From a checkpoint of a small image captioner.
Model: 6.77M parameters, 64-pixel images, encoder arch coatnet, encoder norm layernorm, encoder activation geglu, encoder patch size [4, 4], encoder depths [4, 4, 4], decoder width 128, decoder layers 12, decoder norm layernorm, decoder activation silu.
Training: nadamw at rate 0.0012, 10100 steps, batches of 128.
Rows from block 7 of the image encoder, named by matrix and row number. Rows with one number belong to one channel. Each number is 200 + 30 x the weight over the matrix's rms, rounded and kept within 0 to 999. All counts start at 0.
# convs0: expand pointwise conv (encoder.blocks.7.convs.0.weight, 384x96x1x1), inputs 48-95
# convs2: project pointwise conv (encoder.blocks.7.convs.2.weight, 96x384x1x1, transposed), outputs 48-95
convs0.82,152,200,212,156,221,196,271,220,230,140,206,194,218,192,165,179,188,215,180,178,202,189,208,174,167,179,190,215,193,186,185,240,231,167,200,226,185,230,204,161,173,178,222,196,235,166,264,215
convs2.82,188,180,220,190,191,162,220,225,201,224,253,205,164,205,190,164,172,193,213,180,179,185,224,165,227,176,176,243,202,190,207,205,218,160,207,207,222,197,208,226,172,174,175,220,226,208,238,234
convs0.83,234,242,213,210,195,205,180,189,210,213,210,229,193,183,200,163,190,223,183,214,166,144,212,200,214,183,207,187,206,211,194,162,162,223,196,211,186,169,204,205,181,212,214,304,191,200,205,210
convs2.83,208,205,215,204,179,226,201,192,200,219,187,211,191,197,199,186,202,184,204,189,224,207,207,201,205,218,204,186,220,206,210,186,201,218,188,209,201,173,212,227,196,222,194,211,189,231,195,198
convs0.84,196,186,161,199,191,194,209,173,158,233,237,182,187,236,185,156,174,208,176,202,192,215,170,192,210,163,222,202,184,231,185,253,217,165,185,208,168,253,232,214,149,205,212,208,237,173,180,166
convs2.84,202,196,210,152,190,221,215,166,222,195,254,200,213,231,184,184,170,242,178,223,203,182,174,186,169,191,169,223,216,145,205,257,206,192,197,202,208,232,227,230,193,172,226,207,231,245,223,169
convs0.85,173,192,145,199,241,246,215,185,191,159,255,220,213,211,202,223,155,181,216,198,229,240,192,230,170,202,206,203,185,230,207,230,250,212,147,165,224,255,202,185,133,263,229,186,165,195,182,154
convs2.85,214,222,217,208,199,209,176,202,246,169,222,215,194,222,204,232,193,189,186,257,251,197,189,245,166,211,210,170,171,177,241,206,177,182,180,164,221,210,243,239,191,254,205,159,195,221,187,130
convs0.86,217,245,201,197,231,214,196,205,266,182,208,221,214,186,226,231,220,168,199,143,215,205,213,232,184,239,208,197,228,223,266,156,154,181,185,203,229,210,208,254,191,273,200,180,177,165,152,157
convs2.86,201,197,230,207,194,192,216,210,205,218,222,194,188,172,181,213,170,170,230,187,208,197,233,168,204,169,194,212,212,192,203,190,214,217,187,206,262,184,178,200,196,185,178,226,223,217,221,204
convs0.87,222,189,171,223,179,188,224,227,173,219,231,225,211,142,195,174,204,140,221,229,162,171,268,186,206,194,172,183,211,251,202,166,213,236,217,206,160,131,210,178,162,186,233,234,192,197,221,207
convs2.87,220,245,200,243,209,215,220,204,227,229,223,251,208,207,206,163,194,170,176,168,151,148,220,160,249,157,231,240,205,204,175,155,158,192,186,248,163,158,196,181,152,175,213,237,242,197,170,229
convs0.88,198,237,174,185,242,203,198,214,242,179,214,226,186,208,310,156,256,200,188,167,175,210,195,268,202,180,221,218,220,229,219,190,147,177,205,181,224,177,202,238,199,209,253,118,131,183,161,201
convs2.88,233,164,235,205,184,228,233,191,199,215,220,196,205,216,185,200,175,189,218,169,195,181,209,131,220,227,124,216,252,218,211,183,218,221,192,244,210,193,184,193,212,145,150,237,213,196,260,256
convs0.89,245,179,167,197,168,181,156,187,203,210,211,183,203,144,261,208,217,183,218,259,182,225,170,243,186,188,217,255,127,198,195,230,200,205,247,134,189,198,221,212,239,243,218,159,197,235,152,171
convs2.89,225,189,142,220,129,209,185,197,216,185,186,198,226,198,209,217,185,179,188,220,197,212,191,254,191,195,229,234,179,245,231,202,230,193,187,210,151,195,208,191,203,242,206,203,214,164,153,197
convs0.90,169,241,165,186,205,176,170,217,210,192,209,237,193,221,214,167,166,199,196,226,179,218,179,262,214,148,278,210,147,175,167,210,181,168,223,227,228,215,193,139,211,151,248,183,225,214,125,161
convs2.90,154,204,139,194,204,145,214,188,158,262,184,204,134,190,214,153,226,208,234,149,156,219,165,176,220,161,252,235,183,196,167,219,220,160,258,187,215,219,170,184,157,228,220,207,182,199,197,264
convs0.92,214,217,186,209,202,254,168,111,213,139,222,224,220,208,211,186,204,203,173,203,207,199,215,264,202,163,217,182,240,202,217,218,182,217,168,168,206,211,255,261,198,149,227,219,191,220,174,156
convs2.92,251,220,232,228,201,230,207,211,230,180,221,217,223,204,221,208,218,184,188,187,195,188,206,202,198,213,169,231,204,204,212,179,167,215,186,213,202,178,225,212,184,212,165,198,201,217,213,187
convs0.93,218,219,205,253,235,210,222,216,228,177,219,197,202,209,218,218,230,178,189,201,266,210,213,205,207,215,205,201,241,213,239,209,197,164,146,231,216,239,201,202,187,187,173,205,210,184,206,176
convs2.93,207,197,218,210,203,155,194,232,214,215,201,189,168,180,225,238,227,145,195,225,205,203,213,172,198,209,182,204,211,194,211,190,185,178,214,182,223,177,204,242,177,189,164,156,214,173,194,163
convs0.94,189,167,195,166,210,209,195,193,193,94,152,141,227,221,226,195,219,231,222,184,223,234,189,231,201,195,184,200,168,262,211,196,211,221,176,204,205,220,157,180,268,180,226,183,154,185,212,205
convs2.94,217,118,220,189,229,244,189,213,186,172,208,123,204,222,191,259,185,203,200,219,227,225,220,207,196,253,146,163,224,223,219,202,235,249,178,200,197,219,169,191,229,204,142,159,189,181,209,198
convs0.95,202,236,246,181,223,166,206,223,185,200,161,230,230,175,173,200,217,218,199,161,254,193,199,208,162,221,212,187,231,209,228,171,168,202,181,185,198,212,194,235,195,262,232,201,181,197,192,161
convs2.95,169,205,209,174,189,200,230,240,197,200,216,215,197,185,171,204,161,200,263,189,205,183,230,179,210,209,212,234,171,204,180,184,201,197,195,205,266,215,153,152,212,211,205,240,222,207,263,244
convs0.98,240,204,188,190,228,190,176,145,229,270,234,179,167,236,206,128,193,253,181,224,170,182,191,221,182,211,186,192,180,175,197,252,188,167,236,160,179,225,217,234,182,204,262,185,213,230,185,186
convs2.98,214,201,187,218,170,227,196,198,207,233,189,243,193,194,217,186,202,206,214,174,140,186,178,160,245,208,204,200,170,226,184,167,179,200,240,215,179,172,201,173,204,200,182,226,186,210,202,241
convs0.99,99,181,147,132,200,200,208,194,217,173,167,189,186,196,201,188,179,230,189,155,179,244,177,229,223,180,205,190,165,194,155,217,213,229,232,188,221,232,184,99,202,231,269,149,193,206,178,217
convs2.99,202,226,207,232,202,149,163,258,210,171,200,222,167,136,216,244,240,128,202,220,206,204,244,229,241,171,250,197,175,200,187,183,160,191,191,173,219,164,189,193,192,200,188,160,224,172,157,175
convs0.100,237,171,193,238,184,169,255,225,215,192,230,206,236,237,226,201,239,142,181,209,244,164,232,179,183,224,176,220,249,235,227,194,215,189,186,256,164,177,209,230,199,196,242,218,196,162,228,235
convs2.100,266,190,188,229,208,229,227,186,229,197,226,220,235,241,194,188,213,196,165,152,182,166,224,205,191,206,202,233,237,236,204,200,192,203,197,262,160,148,202,215,184,190,223,225,203,188,213,223
convs0.101,219,181,202,221,170,189,218,198,218,170,206,213,192,205,176,212,182,169,190,165,200,185,226,199,229,180,180,237,205,260,223,177,187,220,199,285,146,192,207,194,183,201,199,229,227,154,182,222
convs2.101,196,237,191,163,181,190,261,214,202,267,176,229,232,199,219,189,178,194,197,211,187,165,173,148,170,210,209,233,192,189,219,206,209,167,214,185,180,213,217,167,177,227,192,224,228,184,215,199
convs0.102,215,217,247,152,210,200,202,208,199,253,159,222,197,179,207,209,234,249,251,206,223,212,194,155,184,272,233,154,204,182,252,202,164,158,193,188,195,185,196,247,211,261,179,167,197,217,186,178
convs2.102,213,211,225,172,203,199,229,205,213,196,259,207,216,219,189,162,172,202,191,183,185,150,198,186,212,173,178,258,205,169,185,219,189,206,181,223,230,196,187,195,217,148,221,255,256,212,247,204
convs0.103,174,163,179,200,242,158,159,235,191,203,198,216,142,169,230,190,221,188,240,144,191,222,223,201,229,236,219,219,225,203,197,170,197,190,216,190,255,170,158,209,148,241,216,187,114,219,203,205
convs2.103,192,192,206,214,210,167,227,204,179,200,222,225,211,158,157,206,208,128,194,143,213,191,246,182,218,170,216,264,243,175,167,184,207,177,170,217,229,181,173,181,148,177,211,252,232,180,234,232
convs0.104,227,200,201,188,230,197,151,154,213,166,213,165,159,242,222,217,219,236,181,203,193,223,167,219,221,202,195,185,185,223,206,243,174,202,210,195,179,220,206,196,239,219,228,132,172,176,166,183
convs2.104,242,183,191,244,202,255,123,129,249,170,230,230,182,243,253,201,216,162,167,169,163,227,172,236,215,180,195,216,183,220,234,220,185,166,199,210,196,209,228,251,173,226,186,172,157,225,145,167
convs0.105,200,199,203,190,225,236,179,172,237,189,325,193,210,167,210,196,165,191,180,203,156,185,204,181,206,123,184,204,189,157,187,223,171,158,188,143,221,219,215,252,155,182,201,226,234,273,210,207
convs2.105,171,198,178,154,196,156,262,214,197,216,172,202,197,219,215,179,211,226,215,183,231,208,140,165,168,214,207,231,163,200,222,207,202,140,215,177,212,242,192,134,217,234,200,188,174,187,221,217
convs0.106,164,196,191,157,175,199,191,202,248,172,165,212,184,211,242,187,218,186,194,194,217,244,179,228,171,223,211,185,198,202,238,212,222,197,208,150,226,215,228,216,204,281,219,158,153,200,154,168
convs2.106,157,192,179,163,186,183,173,209,228,173,154,183,169,221,251,217,198,210,198,218,241,255,130,252,175,228,215,180,107,211,249,213,204,139,200,161,211,246,223,183,196,305,167,143,152,212,162,161
convs0.107,119,180,182,194,191,190,180,185,199,226,179,214,154,217,148,192,125,208,199,203,167,217,148,222,237,161,226,184,147,166,175,255,222,144,180,196,198,273,217,166,151,199,207,214,253,225,226,189
convs2.107,226,197,171,183,178,203,166,155,186,186,204,187,190,186,216,205,214,226,184,243,170,214,170,216,187,187,181,227,206,182,170,227,202,232,243,184,189,191,183,262,251,176,203,186,219,246,182,187
convs0.108,158,188,210,204,180,189,232,212,170,233,252,150,202,219,145,221,165,185,231,209,199,207,199,180,212,207,190,210,186,184,207,212,269,186,210,211,181,237,215,202,167,228,206,170,283,173,178,174
convs2.108,191,191,229,203,217,201,184,218,205,169,184,176,197,202,187,217,219,207,215,161,229,206,236,209,212,230,194,151,242,216,207,198,196,229,148,205,206,188,196,193,204,179,201,184,188,181,217,193
convs0.111,169,194,179,183,202,219,187,161,216,164,196,170,250,246,212,171,169,218,180,243,198,213,179,235,184,189,180,155,207,200,210,243,241,223,169,193,219,264,241,198,213,217,204,176,184,194,173,175
convs2.111,245,143,251,196,248,242,222,197,234,182,252,139,234,252,176,225,201,223,149,161,251,170,231,198,163,243,141,185,260,208,252,218,198,210,123,230,199,194,231,217,196,167,176,182,214,166,257,151
convs0.112,169,232,189,164,208,208,243,246,229,211,189,237,196,183,184,199,212,198,225,186,261,177,248,217,175,214,263,153,207,187,211,181,194,165,203,188,220,182,198,203,199,241,225,201,178,144,192,152
convs2.112,227,190,203,286,223,233,154,195,162,170,187,174,185,229,177,185,225,233,203,182,146,210,253,200,281,168,207,147,216,256,129,152,194,277,179,245,182,153,151,167,218,145,211,210,181,174,173,270
convs0.114,184,206,196,198,210,219,191,202,257,157,182,232,176,192,186,214,172,219,185,188,248,238,217,290,178,183,260,207,151,216,203,208,216,210,193,196,217,217,222,177,200,285,236,150,185,203,169,177
convs2.114,217,210,157,133,185,182,218,147,138,306,178,178,252,213,228,134,227,278,160,245,140,181,130,157,160,199,160,170,234,173,186,265,216,194,258,158,146,225,189,201,249,181,227,176,193,202,203,237
convs0.115,264,219,204,177,225,197,195,211,273,99,166,217,212,185,253,252,252,107,141,185,220,218,184,217,178,204,218,206,205,202,222,208,165,181,189,238,194,188,197,205,256,179,194,188,209,147,173,158
convs2.115,258,203,220,257,287,184,202,272,277,150,212,181,181,255,231,238,260,137,159,195,199,150,252,224,248,207,196,171,211,239,191,172,147,201,159,240,204,133,147,211,228,159,194,138,209,101,164,160
convs0.116,202,212,176,178,204,188,262,161,185,247,212,190,211,171,164,184,176,179,172,204,152,167,177,115,208,217,191,212,229,162,215,219,229,162,194,210,157,194,220,225,175,168,210,228,260,195,228,226
convs2.116,189,226,225,176,221,201,221,184,204,226,220,214,211,204,175,160,172,218,201,212,185,151,200,161,205,176,221,192,202,180,180,196,180,199,195,222,190,174,206,212,187,154,223,237,240,212,182,202
convs0.117,147,230,189,160,228,200,224,208,192,218,189,234,217,197,199,171,183,243,250,211,261,191,177,197,181,210,224,169,176,204,234,190,180,182,177,181,221,233,206,206,179,291,226,238,176,197,217,207
convs2.117,194,195,210,229,202,212,198,208,215,172,228,215,199,189,185,200,171,175,226,175,180,193,237,198,230,169,223,243,197,201,172,171,192,214,179,233,246,179,149,170,184,177,194,253,230,200,208,229
convs0.118,216,139,179,165,209,146,185,185,145,192,173,179,197,211,171,201,212,222,205,202,243,215,177,218,144,215,199,209,245,166,212,228,234,207,246,156,203,237,152,158,252,162,214,192,221,192,234,223
convs2.118,205,242,257,180,176,223,168,246,250,149,164,226,207,179,178,219,201,199,202,261,236,175,228,258,168,213,195,159,181,183,232,162,164,233,179,172,203,160,213,197,253,180,212,194,230,200,194,140
convs0.120,221,261,208,154,149,207,209,201,208,270,185,237,223,142,202,219,210,192,185,280,204,183,202,146,185,250,196,191,206,174,273,205,165,190,227,162,211,150,226,251,231,165,184,169,192,215,195,150
convs2.120,185,150,199,273,280,208,157,214,196,142,238,153,161,215,184,218,242,224,209,174,210,244,258,226,255,172,220,166,197,251,153,182,205,255,154,228,205,187,161,198,187,181,200,171,153,175,191,240
convs0.121,245,199,175,183,222,277,244,156,191,211,232,193,254,206,271,170,201,186,201,233,139,178,157,189,181,190,151,236,188,194,220,203,198,197,187,194,204,207,206,218,221,214,139,186,170,205,208,179
convs2.121,260,226,189,215,180,185,151,193,190,206,169,215,185,183,285,212,244,211,208,296,146,191,132,223,180,196,177,219,169,174,176,218,161,205,279,134,231,191,170,258,260,197,184,150,184,244,164,194
convs0.123,214,216,181,265,222,205,173,182,200,181,278,199,213,156,189,202,188,155,184,243,199,195,212,225,211,167,228,210,220,171,196,223,180,204,193,169,219,202,258,266,187,197,159,194,217,241,200,196
convs2.123,208,225,157,190,172,157,175,249,203,183,167,235,174,193,271,231,232,142,226,218,204,230,160,254,221,190,234,207,132,208,202,173,165,152,228,152,220,213,178,191,212,258,207,167,177,185,147,182
convs0.125,166,216,240,184,192,171,178,225,176,152,242,188,206,216,153,203,180,194,210,160,193,211,218,223,246,149,204,203,200,168,144,188,198,204,206,183,246,220,194,167,203,160,221,182,245,195,212,168
convs2.125,181,203,239,172,190,174,222,235,217,212,158,226,203,182,184,210,190,187,213,158,226,186,213,141,195,240,197,214,215,193,228,178,204,178,194,206,206,190,190,199,204,194,166,221,228,192,230,210
convs0.126,197,221,199,151,222,199,192,180,220,224,207,228,177,198,265,160,197,220,216,208,173,177,160,179,170,208,157,248,193,149,183,265,192,170,270,161,252,225,184,260,177,192,219,194,180,230,188,196
convs2.126,171,167,225,204,201,252,163,184,185,211,225,166,150,229,213,196,173,248,231,188,169,225,174,179,244,216,160,163,157,233,206,191,223,202,208,213,221,224,184,212,198,215,131,204,171,206,198,226
convs0.127,182,186,188,151,219,167,221,210,196,130,164,200,234,166,201,194,164,221,228,158,203,224,160,180,180,211,137,211,221,234,183,213,226,193,218,224,239,245,194,165,203,239,173,247,177,201,210,233
convs2.127,202,147,203,168,228,217,238,206,151,215,216,148,218,191,189,218,179,235,242,134,207,221,203,161,203,269,143,224,246,222,200,192,230,235,189,190,259,223,156,170,241,198,150,213,175,189,293,234
convs0.128,178,164,150,187,207,173,216,207,247,151,204,209,168,229,182,201,196,188,173,169,209,229,185,195,201,201,206,263,144,157,172,255,197,150,209,225,211,226,193,179,131,223,225,195,240,194,211,230
convs2.128,217,186,216,220,186,252,221,170,199,232,244,217,222,209,189,184,159,185,206,178,199,186,218,161,202,207,172,198,257,187,223,199,227,211,184,224,193,200,239,239,141,169,171,241,215,216,233,207
convs0.129,240,210,224,198,219,197,244,224,250,215,269,211,236,175,219,208,229,176,163,214,166,134,192,151,200,202,149,249,217,187,200,225,204,154,197,236,167,196,239,242,163,122,198,211,230,187,206,195
convs2.129,210,175,169,256,213,197,189,194,198,149,217,175,175,207,211,214,218,179,186,201,183,219,228,215,260,173,225,205,203,241,169,205,219,218,178,235,181,194,164,191,198,196,203,186,190,165,189,220
convs0.132,189,188,200,186,187,171,185,220,127,227,232,182,189,201,186,181,210,190,245,210,154,186,202,151,240,173,197,226,185,192,113,177,190,207,210,182,235,173,142,205,211,156,235,206,202,204,249,232
convs2.132,191,209,234,173,196,178,211,251,170,199,170,218,183,146,197,203,206,198,251,183,225,201,244,191,209,221,204,161,187,186,184,164,176,234,202,170,217,179,160,200,221,200,192,203,174,204,220,215
convs0.133,193,268,208,211,182,213,151,211,233,149,180,291,194,190,234,179,215,167,235,179,212,168,232,245,160,188,232,157,229,198,219,110,171,208,175,233,218,164,219,219,182,175,240,239,162,214,144,126
convs2.133,195,237,209,186,149,197,176,196,260,207,180,233,188,200,215,196,187,159,182,220,225,206,171,246,170,167,229,214,136,179,240,183,170,157,202,184,185,191,234,215,182,258,225,195,238,215,124,148
convs0.134,196,229,222,191,186,235,206,187,258,154,199,256,208,216,212,202,211,167,174,179,236,219,203,236,206,223,175,161,205,230,253,208,175,206,200,250,170,226,228,201,187,252,198,158,190,172,131,171
convs2.134,227,195,254,203,205,215,225,233,243,177,219,181,192,214,210,233,204,157,207,160,232,175,218,180,205,217,158,212,209,230,245,174,191,203,159,231,234,168,195,216,214,177,136,208,209,176,216,202
convs0.135,206,214,177,228,168,234,188,141,207,197,212,203,200,250,185,177,163,204,163,208,173,207,218,227,240,196,189,157,196,226,229,166,229,220,187,222,144,223,258,204,197,202,173,262,202,213,177,210
convs2.135,220,227,231,202,169,211,210,186,239,232,177,234,215,198,209,191,216,182,183,194,198,159,193,179,182,216,185,203,223,193,239,189,185,183,195,223,184,170,222,220,199,192,177,193,207,201,192,183
convs0.137,160,229,241,150,208,178,219,235,205,210,112,209,207,205,207,247,239,233,245,167,209,202,180,194,172,275,213,195,190,223,239,190,189,200,216,191,195,198,172,184,237,201,203,155,195,168,181,214
convs2.137,163,218,215,177,192,221,264,219,239,181,188,196,250,243,121,197,155,196,169,183,289,176,237,257,164,189,227,176,183,209,247,181,214,183,119,257,167,223,256,150,170,241,236,229,242,170,198,182
convs0.138,214,222,228,174,184,224,216,226,209,213,135,224,261,198,181,224,178,186,227,223,230,175,218,203,150,216,208,150,167,201,208,138,185,212,167,219,197,157,226,193,232,235,219,224,206,208,195,146
convs2.138,212,201,204,201,183,198,222,227,193,177,224,212,198,178,199,208,180,194,233,202,176,195,207,191,207,212,185,256,207,202,197,185,205,224,203,208,248,204,175,181,218,194,194,222,225,206,225,220
convs0.139,185,193,198,186,180,237,288,226,205,210,207,226,231,186,162,198,204,207,178,201,241,170,223,192,168,203,190,211,199,181,242,235,229,160,193,209,161,200,228,173,166,206,202,210,202,154,235,200
convs2.139,216,244,226,260,231,232,187,197,204,174,239,214,193,233,164,145,207,212,184,192,172,156,243,207,251,134,214,176,204,203,157,153,157,226,172,253,175,134,179,228,195,148,212,240,241,204,161,229
convs0.140,208,211,226,207,183,253,180,140,204,237,238,203,189,206,181,208,183,212,180,220,176,194,174,160,213,192,188,195,228,190,206,202,186,222,185,202,166,226,220,257,192,141,195,210,251,230,170,164
convs2.140,197,194,174,185,147,192,222,207,187,181,156,177,215,193,211,255,189,179,200,234,231,228,183,225,167,229,207,209,170,235,232,199,225,213,208,175,195,219,191,172,260,218,197,173,195,186,191,178
convs0.141,207,157,184,185,187,214,275,170,216,175,209,201,213,235,160,216,219,217,174,185,237,221,172,167,178,214,188,231,227,184,242,283,217,168,206,205,145,249,221,191,180,217,223,194,184,173,261,213
convs2.141,171,257,229,205,210,215,209,204,204,209,220,237,191,223,193,125,174,219,210,224,186,142,194,184,222,153,218,167,186,178,184,165,173,191,186,232,197,181,198,210,182,165,199,256,253,223,191,213
convs0.142,197,201,228,184,232,174,181,221,200,237,159,182,194,174,193,206,198,240,273,200,227,182,209,170,188,245,185,153,174,211,213,119,169,219,196,186,240,185,170,208,216,255,161,253,166,223,216,196
convs2.142,187,218,223,169,154,154,233,292,173,211,146,231,196,134,167,252,200,175,285,200,238,200,220,182,199,248,207,179,188,208,215,133,166,204,213,162,242,180,152,131,231,209,185,232,205,186,234,199
convs0.144,171,162,218,176,194,227,241,199,189,188,206,135,218,178,158,239,156,212,270,191,217,228,195,175,185,202,149,216,207,211,200,177,230,229,200,144,221,243,194,220,187,243,193,223,224,237,214,223
convs2.144,198,257,225,209,192,175,177,197,237,240,222,237,128,166,228,180,195,196,216,231,174,179,178,181,199,160,223,232,190,161,194,174,140,153,252,211,277,147,200,248,193,186,191,209,215,275,161,186
convs0.146,238,241,207,248,200,193,195,220,276,124,176,261,211,167,202,208,225,116,164,182,171,153,262,228,199,163,257,226,198,193,222,139,171,180,175,191,206,190,191,212,220,164,195,240,210,187,160,185
convs2.146,236,324,234,241,227,191,195,204,281,186,201,298,210,200,203,178,223,126,137,216,162,108,234,230,236,133,290,197,176,172,199,136,103,149,180,225,187,113,228,242,160,183,240,230,270,196,97,167
convs0.147,236,209,219,256,228,214,211,197,252,194,240,205,183,185,224,232,243,191,194,145,197,170,202,165,205,184,196,288,229,215,222,177,117,168,208,234,211,187,198,255,197,227,194,223,198,232,201,236
convs2.147,185,207,231,173,193,205,200,224,238,154,187,205,187,213,183,223,192,206,225,182,284,226,185,263,186,206,250,234,133,216,233,192,180,184,182,189,253,220,200,167,196,280,193,197,214,224,212,171
convs0.148,204,178,213,212,203,216,218,173,214,281,252,173,167,234,159,199,151,225,163,233,199,180,160,173,201,175,209,196,150,182,208,223,226,153,194,240,175,253,240,186,147,228,211,162,257,215,187,210
convs2.148,202,242,248,180,207,236,250,192,224,246,226,220,223,205,186,158,190,213,184,182,185,135,201,145,175,173,191,218,241,153,209,191,169,185,197,214,193,158,231,235,203,157,232,235,240,250,224,193
convs0.149,236,194,172,240,192,202,236,202,180,220,246,189,219,177,175,172,205,168,206,189,201,174,240,182,196,207,188,173,244,236,210,172,217,214,206,200,120,151,191,191,187,210,233,218,197,181,211,214
convs2.149,222,214,209,221,207,202,231,214,217,229,198,226,197,213,198,179,204,175,167,167,171,164,217,157,232,178,208,226,218,205,199,178,188,179,187,241,162,180,201,177,172,175,194,220,248,178,189,215
convs0.150,254,202,208,201,245,210,210,215,255,169,210,252,237,185,233,245,238,130,185,172,232,194,214,208,201,212,195,195,213,244,198,191,165,179,170,285,169,183,232,232,213,220,193,184,185,126,150,152
convs2.150,240,223,244,229,257,222,224,255,315,140,213,207,205,226,200,243,215,143,193,199,217,129,238,209,195,223,216,185,210,239,246,149,141,189,142,232,224,134,173,203,235,191,174,207,242,142,185,155
convs0.151,194,220,192,197,187,182,218,245,156,229,244,191,201,176,153,212,181,207,227,229,172,190,228,168,239,182,191,213,193,191,175,189,228,198,203,199,161,228,207,198,182,211,226,210,256,184,205,199
convs2.151,217,211,231,204,224,214,215,230,202,167,184,199,210,206,162,213,204,193,216,171,237,183,236,204,188,227,191,189,224,215,204,173,180,231,152,219,203,174,180,193,220,196,195,216,219,180,221,193
convs0.154,130,206,179,188,213,224,166,184,205,193,176,185,149,236,199,179,133,215,216,155,178,234,137,194,218,153,212,216,143,221,194,176,222,206,193,217,200,257,190,167,159,242,177,234,209,240,186,234
convs2.154,238,232,210,174,183,180,205,198,245,243,201,234,216,180,229,200,237,155,145,239,172,160,191,196,144,179,197,243,219,129,216,232,169,173,224,147,178,146,233,253,209,172,243,168,234,230,167,134
convs0.155,210,279,229,165,208,183,197,215,200,243,154,245,230,192,206,178,191,197,200,197,209,138,174,166,199,194,222,180,238,159,216,192,189,107,198,213,181,223,209,194,167,168,188,266,209,176,207,186
convs2.155,224,178,217,213,221,214,214,207,181,208,226,177,227,185,198,191,226,195,180,206,181,188,254,184,232,179,171,199,240,196,182,216,214,232,210,198,177,189,167,188,199,159,196,188,226,169,214,233
convs0.156,178,186,170,203,185,205,205,177,249,162,176,204,219,303,158,216,156,201,177,228,189,203,161,240,180,166,255,247,194,211,204,205,208,195,184,236,186,225,194,172,235,218,212,192,216,179,164,199
convs2.156,200,171,189,185,189,179,223,213,218,188,173,182,192,206,198,239,213,197,193,189,269,190,205,224,157,258,211,211,201,232,245,196,209,179,183,205,209,216,200,172,211,250,193,207,209,181,217,184
convs0.157,218,255,228,173,223,203,190,198,213,160,208,194,222,197,226,177,269,253,188,190,215,191,194,223,143,216,162,196,221,185,219,216,141,190,212,147,208,193,216,216,185,175,243,164,145,205,220,182
convs2.157,222,146,235,191,210,254,195,136,199,217,244,166,185,220,206,220,195,220,205,176,209,226,186,197,197,241,150,223,198,199,235,236,231,203,189,192,209,219,211,224,181,220,120,173,182,230,227,212
convs0.158,204,204,186,194,193,214,176,156,176,185,222,180,232,192,215,211,215,193,175,226,183,208,232,233,159,183,191,222,205,211,191,183,211,279,212,142,219,206,215,212,258,200,243,176,198,234,170,166
convs2.158,186,210,150,211,193,191,203,197,182,198,191,178,231,216,181,175,188,197,166,258,221,210,208,244,197,171,230,182,166,222,191,221,229,202,167,208,165,221,202,172,171,195,248,186,219,174,163,178
convs0.160,121,181,158,167,208,193,175,192,208,138,170,191,153,244,226,198,154,200,226,173,188,259,174,277,203,200,222,191,115,200,194,190,233,197,211,209,187,224,164,150,231,233,261,144,215,192,158,170
convs2.160,226,201,179,257,221,134,133,238,197,182,180,221,138,152,231,232,281,152,206,194,188,230,235,234,246,178,233,225,197,195,149,176,176,191,203,169,243,168,160,212,171,186,193,173,157,195,166,199
convs0.161,238,231,269,173,190,146,198,243,176,216,144,195,235,210,201,216,247,224,220,188,246,169,188,187,197,250,196,169,224,193,200,134,133,199,213,207,219,145,186,212,233,185,170,219,182,188,222,196
convs2.161,214,236,249,163,189,173,260,259,211,240,162,214,204,173,181,226,202,204,233,203,217,169,199,139,165,249,162,239,235,170,220,167,160,201,230,210,231,167,168,175,227,177,159,211,232,221,250,217
convs0.162,192,261,252,182,189,187,221,219,243,195,182,253,183,182,238,183,247,212,205,183,215,178,198,185,202,212,235,196,213,206,254,160,84,178,239,204,204,164,187,243,213,218,205,206,171,225,173,159
convs2.162,179,237,188,256,176,201,185,249,194,177,176,236,183,166,200,207,204,158,250,201,175,200,238,219,238,171,256,181,174,218,199,124,162,216,184,210,202,163,188,169,199,195,205,232,195,194,153,220
convs0.164,195,201,209,216,179,162,221,248,170,215,222,174,207,172,153,207,179,201,226,210,206,172,268,182,241,203,189,177,226,223,172,166,222,200,196,219,203,203,184,186,191,170,202,219,240,186,211,213
convs2.164,238,208,210,205,221,207,226,217,219,186,183,208,217,200,188,205,223,179,206,170,229,170,234,196,192,218,176,214,225,202,222,189,191,206,165,244,187,171,169,189,208,190,202,217,220,171,219,218
convs0.165,157,185,188,143,180,206,216,187,214,110,164,208,198,185,231,224,175,169,176,171,215,229,154,214,177,206,173,168,151,233,205,207,183,208,179,212,193,235,202,175,240,270,213,193,195,161,157,177
convs2.165,228,154,184,235,237,239,228,209,207,180,221,146,214,252,230,241,208,211,200,184,186,202,208,186,208,259,166,199,228,264,236,196,237,214,169,245,193,195,175,183,252,192,135,181,173,129,218,198
convs0.166,162,200,198,205,216,210,221,237,219,154,168,221,187,202,225,208,256,182,208,159,224,222,209,195,203,247,198,169,201,237,216,217,221,187,199,209,219,224,215,173,208,266,169,131,174,160,182,184
convs2.166,170,175,176,178,193,179,205,207,232,146,174,206,182,210,220,231,218,201,201,185,278,260,148,259,145,239,215,226,134,203,237,241,223,140,190,181,207,270,252,180,158,313,187,148,172,189,200,164
convs0.167,170,223,222,183,203,165,186,224,174,214,204,198,189,177,158,202,157,241,239,203,178,202,197,213,197,148,223,238,167,181,145,233,178,189,215,178,258,217,182,212,193,182,232,190,259,221,196,192
convs2.167,173,202,207,205,221,172,224,239,200,183,181,186,184,203,202,219,209,176,210,163,226,195,212,187,214,210,200,198,195,210,199,185,206,189,171,221,204,219,174,183,200,217,179,204,192,150,203,234